{"norm": "groupnorm", "block": "plain", "grad_clip": 1.0, "epochs": 89.2}
Rows from block 2, named by matrix and row number. Each number is 500 + 50 x the weight over its row's rms, rounded and kept within 0 to 999. All counts start at 0. Numbers have three digits each.
# conv: 3x3 conv (model.mid.0.conv.weight, 384x384x3x3), inputs 242-252, a 3x3 kernel for each
conv.71:474428430481468405485528484524505544565512586545472511472420497472430450532509526549547513547501512520478470463446491454420530502455517552456494555454503510437479506527507454590484447505512523491509520511578495438479491568526473459486483498498559538499539544537470454467539496572540523598528521500
conv.72:479465466450541478512561512481536513568445504493393466524459484462589449510523547536588529572463558502484512499499490499600465521434462488504501496624522468460494531403498531586584570629569545590555583509508498383490471492449512410576509642518539591547541543575472554562558462476573617532572637567
conv.73:461466474457428465499456488533545534537598510495510552519487457473473530453507481511515517540527491475501509567467531447534419491436525511532492565500434455465577502510540476565442511445557534509523513573527497532550472506485536508448461471448465436489494501532503577467508434600483703438483471497
conv.74:487553452480578487459452453504445549506386486519569519493580475485521481472436395518442521511469521531590572511490526508381460491333409471510570562514536540542482547492477423403438449471475494423537470362502497530514555481489542637550468576552468501528501559556514624520488463508526364512461436461
conv.75:499490495490488496501487511509549551528607557543587487593511513550427454511446568488502494497517489500516476608569539600623510601582563527484481500442481486438508482495490478499463506432422511525532554609577548567512441506482411466440424455418492505465493480509455490547565544521559491560526497584
conv.76:407424498507395478533542520552555502488630494465441468444413457570531500534536552566545528500591503458436465492473476539531523480517531487483533455446477506450534516453505605656570502476499563440465553765625452445474529546551474375413519509497514417477472449467533486553566440500555597562478445522
conv.77:512531465480552496480487503497472517542470506493528483480515492454496551506413439489461525569448487517515505492479483508613552465424479489493513521394477502619507497535504449522564506379461503481549498445553501449440491500502506515414486543573507498527572435477511561551429515484482347500524523515
conv.78:504506494505496509476476491527522514537552534521534531507539538522499535519523510454464461490522486533543511540583605484494569485462463425453458467512481515548488494492525434372416440405427508525545519530514496510490453414373434442417494485481408438456422459429481496459367397435359365366394405400
conv.79:501538536503380481493506513492450425487604505498475444498567577465414439510558580497464440502575519512529483528573517438389459542555510494424534522572517514404510506621515456352474544597527470466459463495520506540486543423462504579542522401491507433516485518495483400519515505556522527524569432562
conv.80:517495478436526518503530487462489506606506477483441540516492503446537551527561495462533529611476470510522531492433489407612556566468481475484560513513539469489538492429490466657532609557482448448494580621483525421502462563528598390454432546500463502542560485534469512515466418524583597586555476497
conv.81:519478494407428521521519507454530520612581463485488515522490546478513608566532459422498509562512421495471477528456505504622607547513510528466498483447546486534532478467544566663551576439423434459490634704532488457479472549538474375377457478507470456461512491511463495495544441476645670621521458491
conv.82:509532511515384386480488508486441454481622619545535493530581531448417450492478555477451450467542567521518532512529388433369538485584535502501524484492473544478488535563396419366525455543558487443431469567718542570489511439495500528473520456490483444476494565508492448470517504455426454548485510496
conv.83:488472505532489509563573563548561515522564475452436449473496485488503526507525557520550505522563480443441424522478500509429473527559533494515491533524516475409459503506540492437457574653622523510491512539492466464452494485493500518527461488456457514508556558561482463451539618561554504477476455471
conv.84:516522488525544512512526503455471507467454512483467498487484466474501458436460458482522543507511551509513531491461469479465438443397402455537555516577574467538518576514461516475440510473470455474510474473504473465495482539508515536550530556544569612606585624638551593599598638596584632598552603588
conv.85:452415448485528533537554542525559530499446424430416432486436447567589605575569574558581577490434421424412424453400446529550559527531535586581548509440434452430466433403426521575563508529488557555552587568513450429443527562567470419395437465470545541546495437466475469503562505539523473508465449481
conv.86:477439431513560539508562515501551551496469464501433460495513492567619579544607596559631572503426445500438482468430457552630558532602559438595494531474434484376498553422504498587590521635565544555582515540508506459485491502489420343389424408402514650580525451470490419505508541521519520516464464525
conv.87:508529515451368401503528519457420445549616591448423435480510500454425395538561552489443470550592582482472469483540482482389497536551543521484544554580491483447472457508431476401518534558551463429428571601630489483476526467536512538557503453447505449474510514475476446468491462475555525523498432504
conv.88:439419492409487519518508506552576540631624494444461492452468514471497508489515534546608512546427455460493478458483566595579529553435566472494558589544461424442503464438461498560531594560491489546533677655478473459499529564445392375454488554442565585547576468457461491509516469591699755554529485540
conv.89:496498459477475473449470479488507559561519543549541503537498439421508493446476505484494556541558565560565534511492478480490483456485504557542518532496625520576570485515450421510428495453514489477570539459512607540533520554549560576530503554498518475473482467575469470513499494442428467529424463482
conv.90:472496453513523445481512468478497496475501549498496503527509569577452539524455524548488531508502585506521553519465559538495558514552563504483554537448626494430538548521494447591419447587474469478502480517563510513542527536500448556462502625488522487539511516591446435518588493571583589607524594606
conv.91:502471470496494409498482433487503512508447567468497566551510550563484457598586477482487480485501556472462488502501524553390391512446559512526521579498523599547468484483545433474405438483543463492512496525566485542641496464468464499593480437420431451468447615531463506462507456481570415465525433476
conv.92:466476473482447507461465443550544539510609461504515597479475425499311527446580554514542562512577502547565578515455456469431533563552586524514526530477548545471510542541473473353505500570565555537487500453452553515587460453567443613474503424422467499507472502489507492457466441422454400496491470510
conv.93:464472511489496466521496454524539461531506496462471575461481501497442523476520473540501468531463505465517529535569536540625508551546585502576441531552478447486564461438530508452451568527437520502475511507484498501583520488472494416504489439401516495473490459545464531566532647618611799504608560651
conv.94:497487500449491487474481483503507525535481559563493502546512540480568413494600507462525474584492488509458466472566459500617468509486510553422476462414547444538536449618456571645427553485402435533471533633511515542529450558466616398626506475462446433446453391505439471469536558505535570571459597473
conv.95:502526495514390456457486469470421472452686509548474520506601525533427435499517550493420488496664552549509518517585502531321419484494564535512536558531516520505494494514527522528407548502565472435490481641509536493530512410448467505584487539493515512494578572529491529485527521508582480465485531546
conv.96:502514476510488510518491479478493495503508485489488516523570494513485504477603488495460521460625563492487553508516543516403488516482481475519515494573453506598441473453459503485543472501464477484529493536504454534500485471477470684545528505493492495508490687521466628504494520521568613534528708522
conv.97:455485474494515513515517503504483509455472475480452447496547479481490549490462508507443472430476501466467465518542525573523492450428491559525541513512557500462499481505432494415457434415407554482517514471507489442489459431424393479490539599528564525552547529516514504529558572600680514507583491643
conv.98:493504486481434452488480443490483525488504505512501534469485442500550481524528444494462496499539482515464492547563522550586581484564578477474479545598563527493452517429515522408497502447508506481503497477515539554604561477562506409486529327412499507455573626556516549546612538542697614669596533641
conv.99:461487474528487470502497499524490465465543526494499480447517544560580498518455518508472462449528509460473501468523521550393400492470477531474513557570560519550523465502606487481382509458496497463523463565530497523468531482387440449465418535519522509523523613523531549518433445550413388391474494492
conv.100:443504490467503466449467454533480495517446534539472539496543555542635511493537506543477493480375494497467535484466481561612532521539490511450493507569497481562538487559469597592546590500486540493538516514558537500533544585478539416462514514469517519508509611529512602534516546565540639536511564530
conv.101:505525502518503502512508505511504525489516523493493534474497513499495513471516473491472492495535513503526492515513488515450448523481503537599627542489582589589604504479435533561504493456421495469485465450480477473493465444462496525501503476433560559588583580604607633594566556607566504574593577629
conv.102:545518530547313503531505496453496470484684533478512499587526572567353505563527538482513459475669528443518479492477515520309529476491454515499531500393482508460512523465513530452552485596480512514534568694601534568527426481433414581478462467441523522521569534526546519550498447536512312486510452442
conv.103:475482472472467467477472467508506521508523519485497509464443422461445445465453457563571577555589591542585602434417437412367392436387385542543530532528510530529526459448458435406432451433446464454479455449460467458465497506503482508496459500521501518510504528504510525511455468487446438452470454446
conv.104:532569539553625575518572543514458484453327417508418464523600553588689602542599557512476522485394462539453491515563511538589511487518504497561539552650577499563525505482514472412476474397469529486500488376444513453481462392449458380440468403450518518531526556549496526533589601576625690601520562576
conv.105:518512490525548518503515493466476499465463492483487518496491450492495463472446437522503529500465509504490526534564520584648596574610578524540570530549595547554600509494441519526476490508470441461463460470469458467482532506532511488529528538552464455488443423467451420457477490501484491521481486517
conv.106:528539524532545526523534519478472492482496496492500491516530498522529522517508521476462499494464486520482483496484461460482463472482479479428463434365416478413474478504498501542527485525490472452483463465484496480489472452489467422453486462466509469513488443499510477527450409414423404436420414462
conv.107:487518505548583553538552518495503488496470499454494501507506495461588506517531465516525507506425487494504498544532507543527503558504531441511496493445478451465494528481455455544538547489532551565552533465538495496568420425439530397414500502386463541527521510559454498530562580535525635525540511517
conv.108:488477474469452447468472470486489488525659541488549461494506484463407424527453534491483454509509502484494436509538503467407423502394443551616576556383480530459491486465455464543498490441465502520472509539534505516519544523567557489530513549482506509529498369480506470511538556544505416454518426447
conv.109:437440420434541466417434413526525571493408476550514485467493486505548471530533490468455485522419485538484437531536495423508465456447526441505506530639619497565509554498531470408470510378481508519512541461500553510542483430536520456554491440447508519483614622650499563607535511466564534514490465589
conv.110:483491495481438500510502510511520531502563483470481497505551475595476564524554512507513515474611467474499505454429485448289445509426479500439456487322469504439497518523542479575530523544539490468506524522514504512526478444520408505417467472461499528513518571558514551550512488467539367523527459525
conv.111:519516529551529541547539512483482491446473499479499497512522504514625490483502456497482485488549523470426489505555503489453452455455440544526552512530547523567499489456451511474481494348452521503515477446520487486506473426447525474539489376558624591567616606555532498547624584535598494471487437551
conv.112:479485492474456486502474478527483499499491532505606495514504471400582416511484467494538510540526522557435536466480480409547503511538405532448561392583506520624430479552448529543510553371503467475464450575504519548505457501530605504536562370534484487517454522494504463493489463508494630544476652397
conv.113:507524508493535547506530534546538505487431447464437462494504524500560502514581531506500482471437446477466496417402448544560521484547485388331494418537509488621574516530452593529521497436494546506527542451473540483505529543537493571531538461500434386486450460501491545575435363454505475491527600545
conv.114:485498495488442493493491501506503501501543500514532472542547547495442483488494533507498525498501502512464490513550485517609544474585480514438504472396453494496522502502457512515476514417482526493516465619536509555452483482484553473464482407461497451538490545550509547560481431485531630546496620466
conv.115:468365444520500504528509506527605543436495533444453476486380441534517477546570545536622536461495497464487529483425511536556495517541478443402446505453501539569539551579525536619541479478543568633592473542524464467485506499471469433499463448558451414451500430450542494510492446519642624527617592560
conv.116:476462452481486482454471474484516511528616586511477521506529510503506474469499510493468515506510485497492498498480545529631606539411468528433465546617560524406492499484563597494515532558480506499530507578546522464477460456458463424473496538520475450447502549487472497497515479502577529573531449496
conv.117:516498460538506460481471454484548546487522580586574607500485517548557497460516491451474496460486527551546550503545549513506407479515505509540507532481480505520553455477545515606539469457479472514578450493565528525553446465399468509508480450443481487487502515499487500561446448508563673520483488516
conv.118:492485521516479489533510487499550517516470473525515500476488531559478501543578530490488521531491504484426442535526446429568495461567555484486563564530534576486497491478535474556578446512510503478467464480504469505538477526596606565639562377408579432482572437560493424563575420472518538692438472603
conv.119:477485463498455488490488487511476596462624493475527480480513354543309553467497538474475525436702424458510471450551433539427497507409508500462492474378588456503500486563466530497466519442506510467524503512508507509517448509545477694366489507412526492474503470530495531530519496476551384540463459480
conv.120:450444421470519467439484450528537567493441487533480489464495472509567515510502505501493529523457482533454457490490474430503462434475502470543505526623582508587526503440489453373440482339451520552550512508546535500526472443535494443472495456463581628565645679675587655644575532495586553565537549619
conv.121:456481484502520519472507500495511521464473451503479417540519529561528531536521544517475512467441453539436423529527472496499496422516580453469518455431496504486506557504511541519525509493498521469475472445443509479482449463567487426550587450445495427403456415454445434488548474414526409488496513623
conv.122:465458457489378440463442440484525487513636532490569536509517507481414504497436506522493520509638558523583554482543491521389465455502502479472503494413458459462485476486496513478587507485524530507520506551583496589564487401484553548467498486530497518567494657578529609544466488486502514523503551545
conv.123:468505504515500504479511520527501503475501480500488503464514480580493521443450517581518521497486505539501506513496490422504464503555548579555561558556537537542538508446493424475526501464538535459496468526512492498527490510519438480455535505508462491486447526489470441463558494500468586578502493543
conv.124:504499495496571544465523505484512528518416462531483489546499490483504562500509551443510506542417468559459455525459504384450583503517529496460479516518485552460503477631480452351520460484499481527488486353441523461481453471558550475505485456440492500466525496497501502437553575478442482587484481508
conv.125:427493501431484458445478425549498486540490501519499519462510526484501512503504488548537522540530525537500505464522560489465488506472515492501462539517498493519525477479524466447476511456427568543529571479516562502549487483478483530507489485472547521468561480508480477526550566511585461473515419473
conv.126:483492473485501482447499479499493529491477538550433554509501497532382488498476402503502526467598497514547527511530474479598432457592486499504542512368581557428534494488462480661322453641426487495510491471492500517508521501499442721455511523566517468516491489551491517552497529526483648562526683497
conv.127:511498472545401422476495473468518522415657495504467487520439428575327510448522430469521536397694551493490532545506536551437484544480517485490415478562505536500476572440597494342453414480487507485503421594496501491504445573489375640407399406486447522428442650582495542496457469461420503498422423480
conv.128:480473546525496520497520531474523441434524472438512446529525531539514495572583563501488496484580531496562477546548470493410455504434486541514503492302506520492573479472480491511442529527490510558458470453457464466461469430553507549581533491451502464509493394509495448506572519534546346509573446525
conv.129:434507521508487498515538520529443444481522474469434455482499527530496457496515481542532515516537494518523491400396454480458511430435497503543491467539451470448456459374487538466533495463499518411440511546476505469481429545514380341446461444438489517467494552481526508490496443452509478551463489597
conv.130:478454463509448431441433427502536510478577551519593558456438491451556418428441453537548513507490533522554535438430459501566554464522542574461521491583447516478558476471490560444620540556582457503455444587547468552545521495524455339486582471443519453448473447402523409440500499523510646559558510573
conv.131:519522540549511556553537560446453416432468408427467405566574572552485573574528582534522504480481466487461427558527544517480506520538569483544540499505549516562503553499466535482485590470511512515463460535498460481450477442495508504493546433440455461510445418461478425428544540586493413490573489509
conv.132:496499482498497504527527501499473486517490454513472530537546515471548502482583466513487516489490491463489502489477494583426467560588525443437512485473458506531536566520505589583516501556471552553560544564527486475510499513535504399548489416491552497517576536545569591605545511605648509577594581629
conv.133:475476500463477493447464516516505488517522487523571465505517529476543498487483528469464487473449503487518497521443498469476455464448505510490566489481438538476513579509511548527576554571605506505456497549505493519465479435541456378491507466492460463495487434441509469464464464571468460519564487562
conv.134:506493473502495443498495465495468489485501551449449507544522507567455427570502483548563544508530528508487534499445485533518515509476464487528513584444500524545542495505513404557472431458501498549544462581615451445488513525510451453423433475496503581531546548468554576514455502530438352416480439479
conv.135:424464475462456462497494472578556556531514514521487482454485502513496484557562490519488489538522509481444431506487486446425457484497522498513518573592524558527449493455510487439525465435528529476511490454477489452487453456553523479547500376434518491454558584531498495503573495466616545518513525543
conv.136:486491451491521468450493432485505545531522548526517530534630527537594488539533518490464524515492513505446496524534473508590385502540534493506530531470615573559531575536531517529419455424496508502503534536540519530549549442572527483559531446541485472492522459586487466527558521473525481570496521588
conv.137:494507514519523531528532518482483480462465455462459475468463467479453455477447429501484478492501499501516524590574572563530559528520545494475452498511499503500476536516521535479483538518518558533512516509491495502509513496510517511519536524515437410368434441426425439437615558498578535523549532531
conv.138:523524513527541536537539555490484488489476479462464441450454438450473481447442483560569555564568555539552540469435436457497441426418421501507510478468485485477506464468446440462427438447428447460450459484466439452420467459449446427398468467460458458466462450453468467472474473502452438486476466508
conv.139:503509499519483487509487498511528519515557544518561533536531522550506521533499524455454453436478461448476456585576566618571610593608623502500487504534517522524504512475511502434484483455509475466465476494489490495474479472507414424453425443451424429405422477455419453437465442433456450487443456494
conv.140:481500495483543521499502511513503494541489497509500498472518457460593498464495431522486503507456458486497496509455441519594523485468461561523464504494524431469533484506481482537467533466445502504465506528499474502501503498531463427461493540554614565537547528567482550578534554443487583599468527583
conv.141:524521516562549539493497491537531519470504534504513523506482559542644452575506534476489463467467496492479478549510470529518487444422390502450448585550436602550448529466560420602506415333411528497463434487475476466463430463479536321529444447476463462449496497427541560514554526540562605519499427420
conv.142:502507490505535497491518491497490459494490488509463428433465465568515449571519475507510480505462503495457502516500507591356400564566421482546513565579396509540424482461543480428456477499493515493487516484488549494467516547536467307611386404605541529549590529520506559505561533590628431416577591455
conv.143:476476482509489496472464459553554522534486507507524569486481479450538519472575501509510492499546491500521524506446499448490531474519422496480461412434564440553507456511537484651503476498387557555533526507466503550517444498493482625398491432402514499502435529553478503568487483486427618585440580441
conv.144:453531515443561542482481506545484455586471479551520487495537544459549577507509560509445440541406404494486458510533518493595579496487512625559499623640580471543478422496511424455458565443514567530488591564508566540491501503455555504394499567465669579532637602545546592502634574559606598605550541521
conv.145:462469470484497493467470462544559547542546550559570554521539546541540507560538547514529530518513516557534517455414425455516504473484466460492527506566561525524517510426433458404402450402450551580558521558558538546549467439485447426482477449484550621592588645611582606592465424467477465514530499533
conv.146:515512502515504499498497500482488502495491503504494499468465443450464443435446449500519523516527530514529526429454475427460472438467478525529514523528522515530493448453464447468464449465492503515533508508532510513534536560567550580583555582573664692660686700687687704665518551566510555560523570563
conv.147:496499537471380437541445452468494446506587550453539537469444484447392418508433423477483438510577536423510517471463497458464492487478497475459448472456454454457453547498521547486473580579545526553515599687642535656632534568531518573546459503508516527516521533512488514504519495524466401440512465486
conv.148:541548538554559559532546555452450466435421425448427424482509492504553545479521523445475491458468450486474444540509491535513503522511506509554569546609616558609613497472482462421430468414430483468498448419449466446462505520515525507485549517485521565553553598599548588583529558557530569570520544550
conv.149:497489508499499493529498514516550523538569557511567501483469506449383380538462492494487492546576572460506442509483468395373434439445542478510522522592502503508428538441537489341488548485583496498426524536511425518461503511558551617632522498460540532513565598530484529459524448472473396454444417477
conv.150:484508471521570517477521509555508551474372522563470448422481435498662507402516542523529553495407520564519512528503471512543520472462406492482482506512508492508450492498463434533503483392508538513560466379538536439447474487577504384472574572561482474454503515493488526509442382403495504422440438400
conv.151:494458512485472498488511476517539471478484473504459535473493554476538546543473550484502471543520449496425521519520494469520506524575477510528499499663431534429554459448562483415554505557461484505497481459540535507556491483512582578396497403521524475518537604545455464610518493620528651635524511534
conv.152:440457481428444437459448444542534536547509515530530511434426489470455464464457486549517504575548572513562523511565517488451499537542543529495525524538506528526525441505471430385458433431463506477520549521548527544553518552435509563539503525478493488499477487507504491507535508517505500491498508571
conv.153:504530513516555529482494508476475500447381455533480462510552539532652536448516550457441532442407485499456517518520491520580512521503522512517406538593563464514523496499602497514556589545564492485521473415475537501500505433591530439568549503548549585484602676607526598607544549524592616641582598614
conv.154:502505481498509488473476486499536530497505515535552509535520482506552560467469516481480530499479516545552514514541500438361366493514508488521507509427439568574514520472502434396489433372442530539572521500551559579553427372449451373410465438432493482528546491521569591549486486472477407410489484477
conv.155:508489490513490504503521484541546536534520485531524521516510509479588504483560478478470489501507525497501504470536446486389449430427494470477509397564524464482484559456503601333503530409461498519508510510518526525552538400504579416559562450487503567570526692603578563569564622511561565499565437555
conv.156:494472480492464472487415460477516512469516513506609506522495538527473493552473494436465489504504525503517421548546473442533483440555573456472498454516538450465423533466488540420506571468529461524484503600607488696615450474531519560551544429389491466459539531523446464474550491444533471510443449534
conv.157:455474465499492474488513483532528514514538527528497516379418422456456405371480446516564497482580504492545498398397456510418445459385434520480461541543531496468493457452530492439415518540502516453468523488475494457484550599517459519508560570501520555499546631564508559534440448477489530556483502578
conv.158:478461489519490498489449487470497523448492498477557518505476552519513542481468441503534471435450450439534512561516573494563520520507491493533501474437426466597467522451513449503407451525496540496524458488497525581506490579488451411411406477482512511474467465468526590484565498526412466439446545471
conv.159:512520514522536536516510533479519478465403452480443429493444500459486460432555466488506497488541535534579492501421402457484413468428501543459536468601559508611579492586525517459484509399462433460444433366396434424424533576522523615575566475524509484551506617622499609628521444514498633589542653686
conv.160:493459444480474476410472475500475521478400500523482533492507512506562430518490405493512532514490478561510528488580571493547535526511512453571514481611449596585423507442471520414497452479587513537559491447489528520515505475428545468507539502501494620551558690498629649462535668573599686502645634512
conv.161:481496519507504518491477510520462509447499565507545532472458486496552496467420484493474479494446405512486472545527501525548518465432416560542505588711432523516432488513531549420539523502560538491472515521492500503476452491528547439425539604558553566460557566356486460390600549488653546409519391410
conv.162:466462467522555489495476445473492479448396509494500511506523525499515508509488414540535525481387481468460548478507527480552550546548454531522577519461558448518527517470399492552510596562558547567534516547614547601588429415364436500450371462577580549530527459475456503515671611650584637687591741693
conv.163:456470472502525499453457451490582550493500490527606548448420495497494482441470465526553517517566558520583519567532551507508443528532619485473515489397493533546570520456500495555479471414422563563545544474489554568579507522490483528574488462449492490476508446523508507541541479470525477455497470513
conv.164:562374494543364492583426431402581508426571476392545513569459469560396477548539453409562541421533533404542534442511523498491480553467509520513530466526443499560514558487470648421530582516488413573516415526469407569495557501516522606558575436525552492524514534479506553507516487486601525461591513491
conv.165:507517501513555529487525511447447469442397430465428439534564535562616578549578566479492498467416466498461468523496456520568491494544540566597575566588608566617597458430420480504455457445466457459480459441456484461485480479533475451526522522536585616570603620636581612628468497445509593576458565575
conv.166:485506485490476429518476486497472478518466561455490543494502504567466469471498475502484490471518529452559489520498447491403557500478611498526485582439577493535497499508411471484494504519539547466521542503561507554510432566487464416521506493487510556562524585565565612397489613495614447513605506558
conv.167:520517518551525508526516492455466457452484482474502499496484480526492470507480451478492497461497510455478513542489499527496528528521566582554589591560609573554583467486466493519489457477502450461450426444457440466487454492536466495536487511549546533528533538558509526538493436493478525569450523573
conv.168:479519506508565554491547527567519518530439466533453481454502464510593546465522504523486510468415448489451478510540474521564497458500484555543525551548538505492504477548555470540566448475511555506521503429445509446471468462500469436468509518511566545570545519558553531555571624573591710643511600605
conv.169:528520528503525505518497498472503476529547548479539524509510500467499432526497459486487470555529528514519509590606517557653517549562515491493555469400503537491585502514438530623475507498393461493455513559529471526524512512500553526542519531525476464510461390476480443513498496483464468469490461494
conv.170:509536523547560547523535511489459481447423433469450475480494503529534559491498509484483477452456449474485488556541551564557538560524512504509491498499499472480483502485477483471445466432417519485501471447458488470487512519485471467444489505515509540521507541542502535530512525514508533528503511511
conv.171:496525498506488462486473486488455474464478520476501508533585548548532521547501536484470487473559499488514495539550520534572518502542547469525517503476565465522513475490474459555419469522474514475510454524543489503524529489508518627538500578496502545536503541537501529507468522487470412486421471529
conv.172:507479505537350494519443499492568480457614477467585506519409562528337629533432570467559468426690499453598503519488496522352502450461498526467493462528464503507453532465488516423561450480493531530479452638527452641503443564460518668390470544483554506469460637434484571461533475509429511540422554503
conv.173:502488497503449501494502567444480476465517471470457446503477509500438498477453508512529501466531475488556465544413574527410533509453597554486441470372478435468534479523547496488488555571503539538561514536498529515435528571458439496488515583511509501464455456468460523436578536561492476481540549560
conv.174:503510515535508519497500495488495475459499474494526529550579554564532582560507516501501487474494480495537509486539483576471491424630463550546517485582484557486529417470476540287546437560442492530491466444508479566525530421492474565418477451479520564568487623515539525546512600547503552496518542507
conv.175:484456458452522470450482484509554554592470560554528505505493503388618428512491529482560547550449532558534484567407487514613478472527521425536471416479496464459524569452450482623479520527500532552551537538554604527543445417458520316513469509402465538500480457530502481523449497416446567510500500530
conv.176:489519503522524512510515479515491511494488481513488500450490469498500496486497477517452495478451486492479502529559513554554530497539556525510573535511590544507573482485484496508488472476471525479493506480488509493517494419535452405490476390460554489512501463550500502562668604558634600598532535591
conv.177:483470460509481458485490474550618598554609624556594589469401408465417413456380414552582578564585579540558534481534447481514400429466437458489497476509523490480538475446481470445406437420410553556568550562564488493540490570539502556539513581520495507491531565554527534544465470482460522500447457493
conv.178:464472496499428449473450470509509483515613556498534489488465443472382420486451519523503514519580549489523466542538566522470570541551558489481500471425411492455476569509530547507586561607580509506483525641622493560494582548594586628580586607546442413430391356355419400408497469495424382428486452457
conv.179:539554536555589560530559552446449467429402429457444470540594531560611610535547576481434491471406466509481476499478474490432442526483517489513492474420484484467563496480500458499505509522437460444466442393442461429469495410485487410483502525494494491524473429516487482529474456459418430451468463488
conv.180:503541540525562524525533534528464471467386455485470450492555548546507472527497515536480492481458489488456492480525525475503508532617599467472503538586678504566488503514462457450375460534580517484477450463454471506499509451497467539599497485437502497490529603571482550502468490476479462589460594632
conv.181:485528516521563524514524484533475485483410464491473556428543565567649574480487441523467470457412459480504535508517522525525434396348491452514495535558480442411478488491514521471403457399472549495516512437498495481598474424428405340421436465483546536551547523566519556525579630623665627507503406505
conv.182:522495485532524512505501529478498477452526508482542478521521557556558531537492580458514486433439485482485481531525477572496565530589546479516565524526565545596487573530463506532524490424545504506456468502532506504475457496542455406464487523495457510555478410485519484442458487500464438502503516484
conv.183:504447475505466453501494498465489536467494531470468472521439473561580387519561471474519519453525530470488467524436494530433545528502539485442477520649597471491457571507465545551507555532537468540473458618657458471512478472592486481537528520487518535460459611573455462513575493480593545690532467525
conv.184:452472503503497527506479472510512499470584503448546501542545484572533445558463527506481506496398448465477519550506445547524460559500545522572516513614431506489487512441449474368501439442529554499474518532476487518513440458548439334508388414452494532490525511491501521514564521482479520517478504528
conv.185:504526500361299480481479414412433496618670471496490582523597482496310493481559452457414509589636513500493554499548506507399469453517512509516494508415445519486519426552523550411458470515487406433458628584436463506596597433547438622591556452491482487499498441482530473481420539530554437457521441480
conv.186:451524533420458526436477524569475457528609447559533475458547533482366600498422588574443434584555435565498458507521522418565557447547527489460502512477436513465475517555457473463569432499556523443426493561476512586473551570513593679358574549496477447483508508453455497474530454508510532495479506484
conv.187:502488474490505514521562523499536546540542535528499536502477460435459501514632577519532558586572553511512485438485393385440468445526554501505576496500495537476498473506460573518572534548500492520558515522544532532559466460517626599596583480400538487549538421460535433480526521576562537561572519501
conv.188:487484474492493492493470497494501503451519486501479494502498497564483492465560537524514501476496515516604487495501546460401516508567450520525510533448477491425554521482498493520514566615511499481509474464499462506449513510503479458497610598504516506513486430512543576576491504530497492535614563563
conv.189:537511458518465414512449444459477559454510607476564550563500517577382445549434526482507538496596582515534597487517471512492487460479500517471516522346490513439459495538517490716554447582558440472540446610608476556578477481524479550543504519484477463533472416482503462501560496517580420636508544564
conv.190:512488487555518506555506499527573558464495538526568565486444510510559480566501496480511529498484483448489468536554521520582520526535600513441420493571477529516564555551575584513576507436409516574592463510524506528547478545485572497540435448408539512472550570486458474549611531482560608497462460553
conv.191:524525506523525514438400425470465478457482467552535581540538535550566575395471403456469473449467442487480508482495493505541530479466508492486477481404455515715546473489521509560488445352432465471484472490504531573554505491489491459416561504558487482482445415441505632491509448478466434474491539451
conv.192:496486486505497493493488493516545523521519546530525550459473465493486484466472445523532500500537495502522516501428512506391487488419420506471512522574528493510524465420421471330394475477441522526519507509522514549525557550521492510450493437518500566556542738594537684584489457502507506507506537502
conv.193:491486473520506484483485439480450509440420461503454504511532468581614588522602571494511509446472473483514515502500482497530507464492510528568450506565499447563484453451533480455522476410474482452493460453472497467515519531559515528529531535519587618532570607571545602580584693541580707618484619572
conv.194:513534529535571544520555525444440437430401433438398413531537489558632516505596532467482453484464461510448440512519467504569501461495524557554514537572544495549532485442476476496488502451515479463457461427454456425463429498498474438519529470499551562520561600566485531539604542502619625536517538558
conv.195:512535512517547519498515498449425430448400410458435442553573565585629593572594576472466487476452491470465488529549550535564561517537558565547559583580563583575573456475479446463465455462485428414430436398425456441460490510496488491491468487481529491509524499507543499498555543580561576569556544560
conv.196:487505491500535512481510487510497500518453488533492505479496479459541511463506487497496544498456517537497508559524537535469562553544571567496544576478567579544552450498491375457462429444476524507537518441513552516538434413492438415477454412461536515547554508546512491500605573599599567610550568610
conv.197:477480450476506481467475457538541551535494509557543514504498514442538540474431487500473516541467500523461475452429464408430394418422428514551520474566507511469475471442490486437510519500553520511527511514530511471487509470520586544494557596549479498471496505482476437450431433443389366409407364385
conv.198:460477480454459482461459454536500495516523460533522453477469477484467503490575608505466479517526559512542500442490460476468543474458517495505535525533518573495507473460448463418510432397458500458463511495502515581578534505505558570577610538458521482475467383429496428506489492442506537534442452522
conv.199:468459472450445448506480475487528553521493561508497496545479445517548461492539531496504487543507504521532541484463480481483475437464476545512433521658470485591571445479562475407542449393477497515563536495546484489521526517511548531525557564575549551489527639538516559604483431443517572477391515517
conv.200:496476499475482502495503497513486452531466434458431469478463504437499522523520458500491509486495488474485465498480513519566531514520516450500581508622499585548450534482402504424460442432540513480452491464496481480502498492522484510497506519489525538568523571556568602518450574573607657498643549509
conv.201:532541522499511474523430428460466474511396522461517575535546538482536494504554437469453433476524505457604502461516534474414494536445503446433456446513657449545610557558555541478344584552399475459486494429470490575597530486469526546573455509430445489529479697691477672656441488503496518545505590560
conv.202:480513508514542516503504488493455472467416458477479459509539504527575563538590525481457463475470464450464448518529488530578513540542528509513508512641554496557524562485536574411548597498532509465476450442465485495503502537539618623559500525479461438468430538510444478518606543518679662577596637672
conv.203:483473452470465456477473477525530527478486492494505532459450454506539523468476442545528549537542545538535524487500491465495434474469474518505506557574565498507457464479464421422407466414474477480486471467499523550565455481489484487465477431424568551545581579596547547517588558551636612532518484486
conv.204:514464472511478512490456496481550494490482479482535503505467484533539477518521507483564551448489549448527503506461496518453501519434504560499520526546501528526527493499516504452477500471419497548535487536489521564519489523540468409589400436522528498515524520501585520483541549515577632553523523519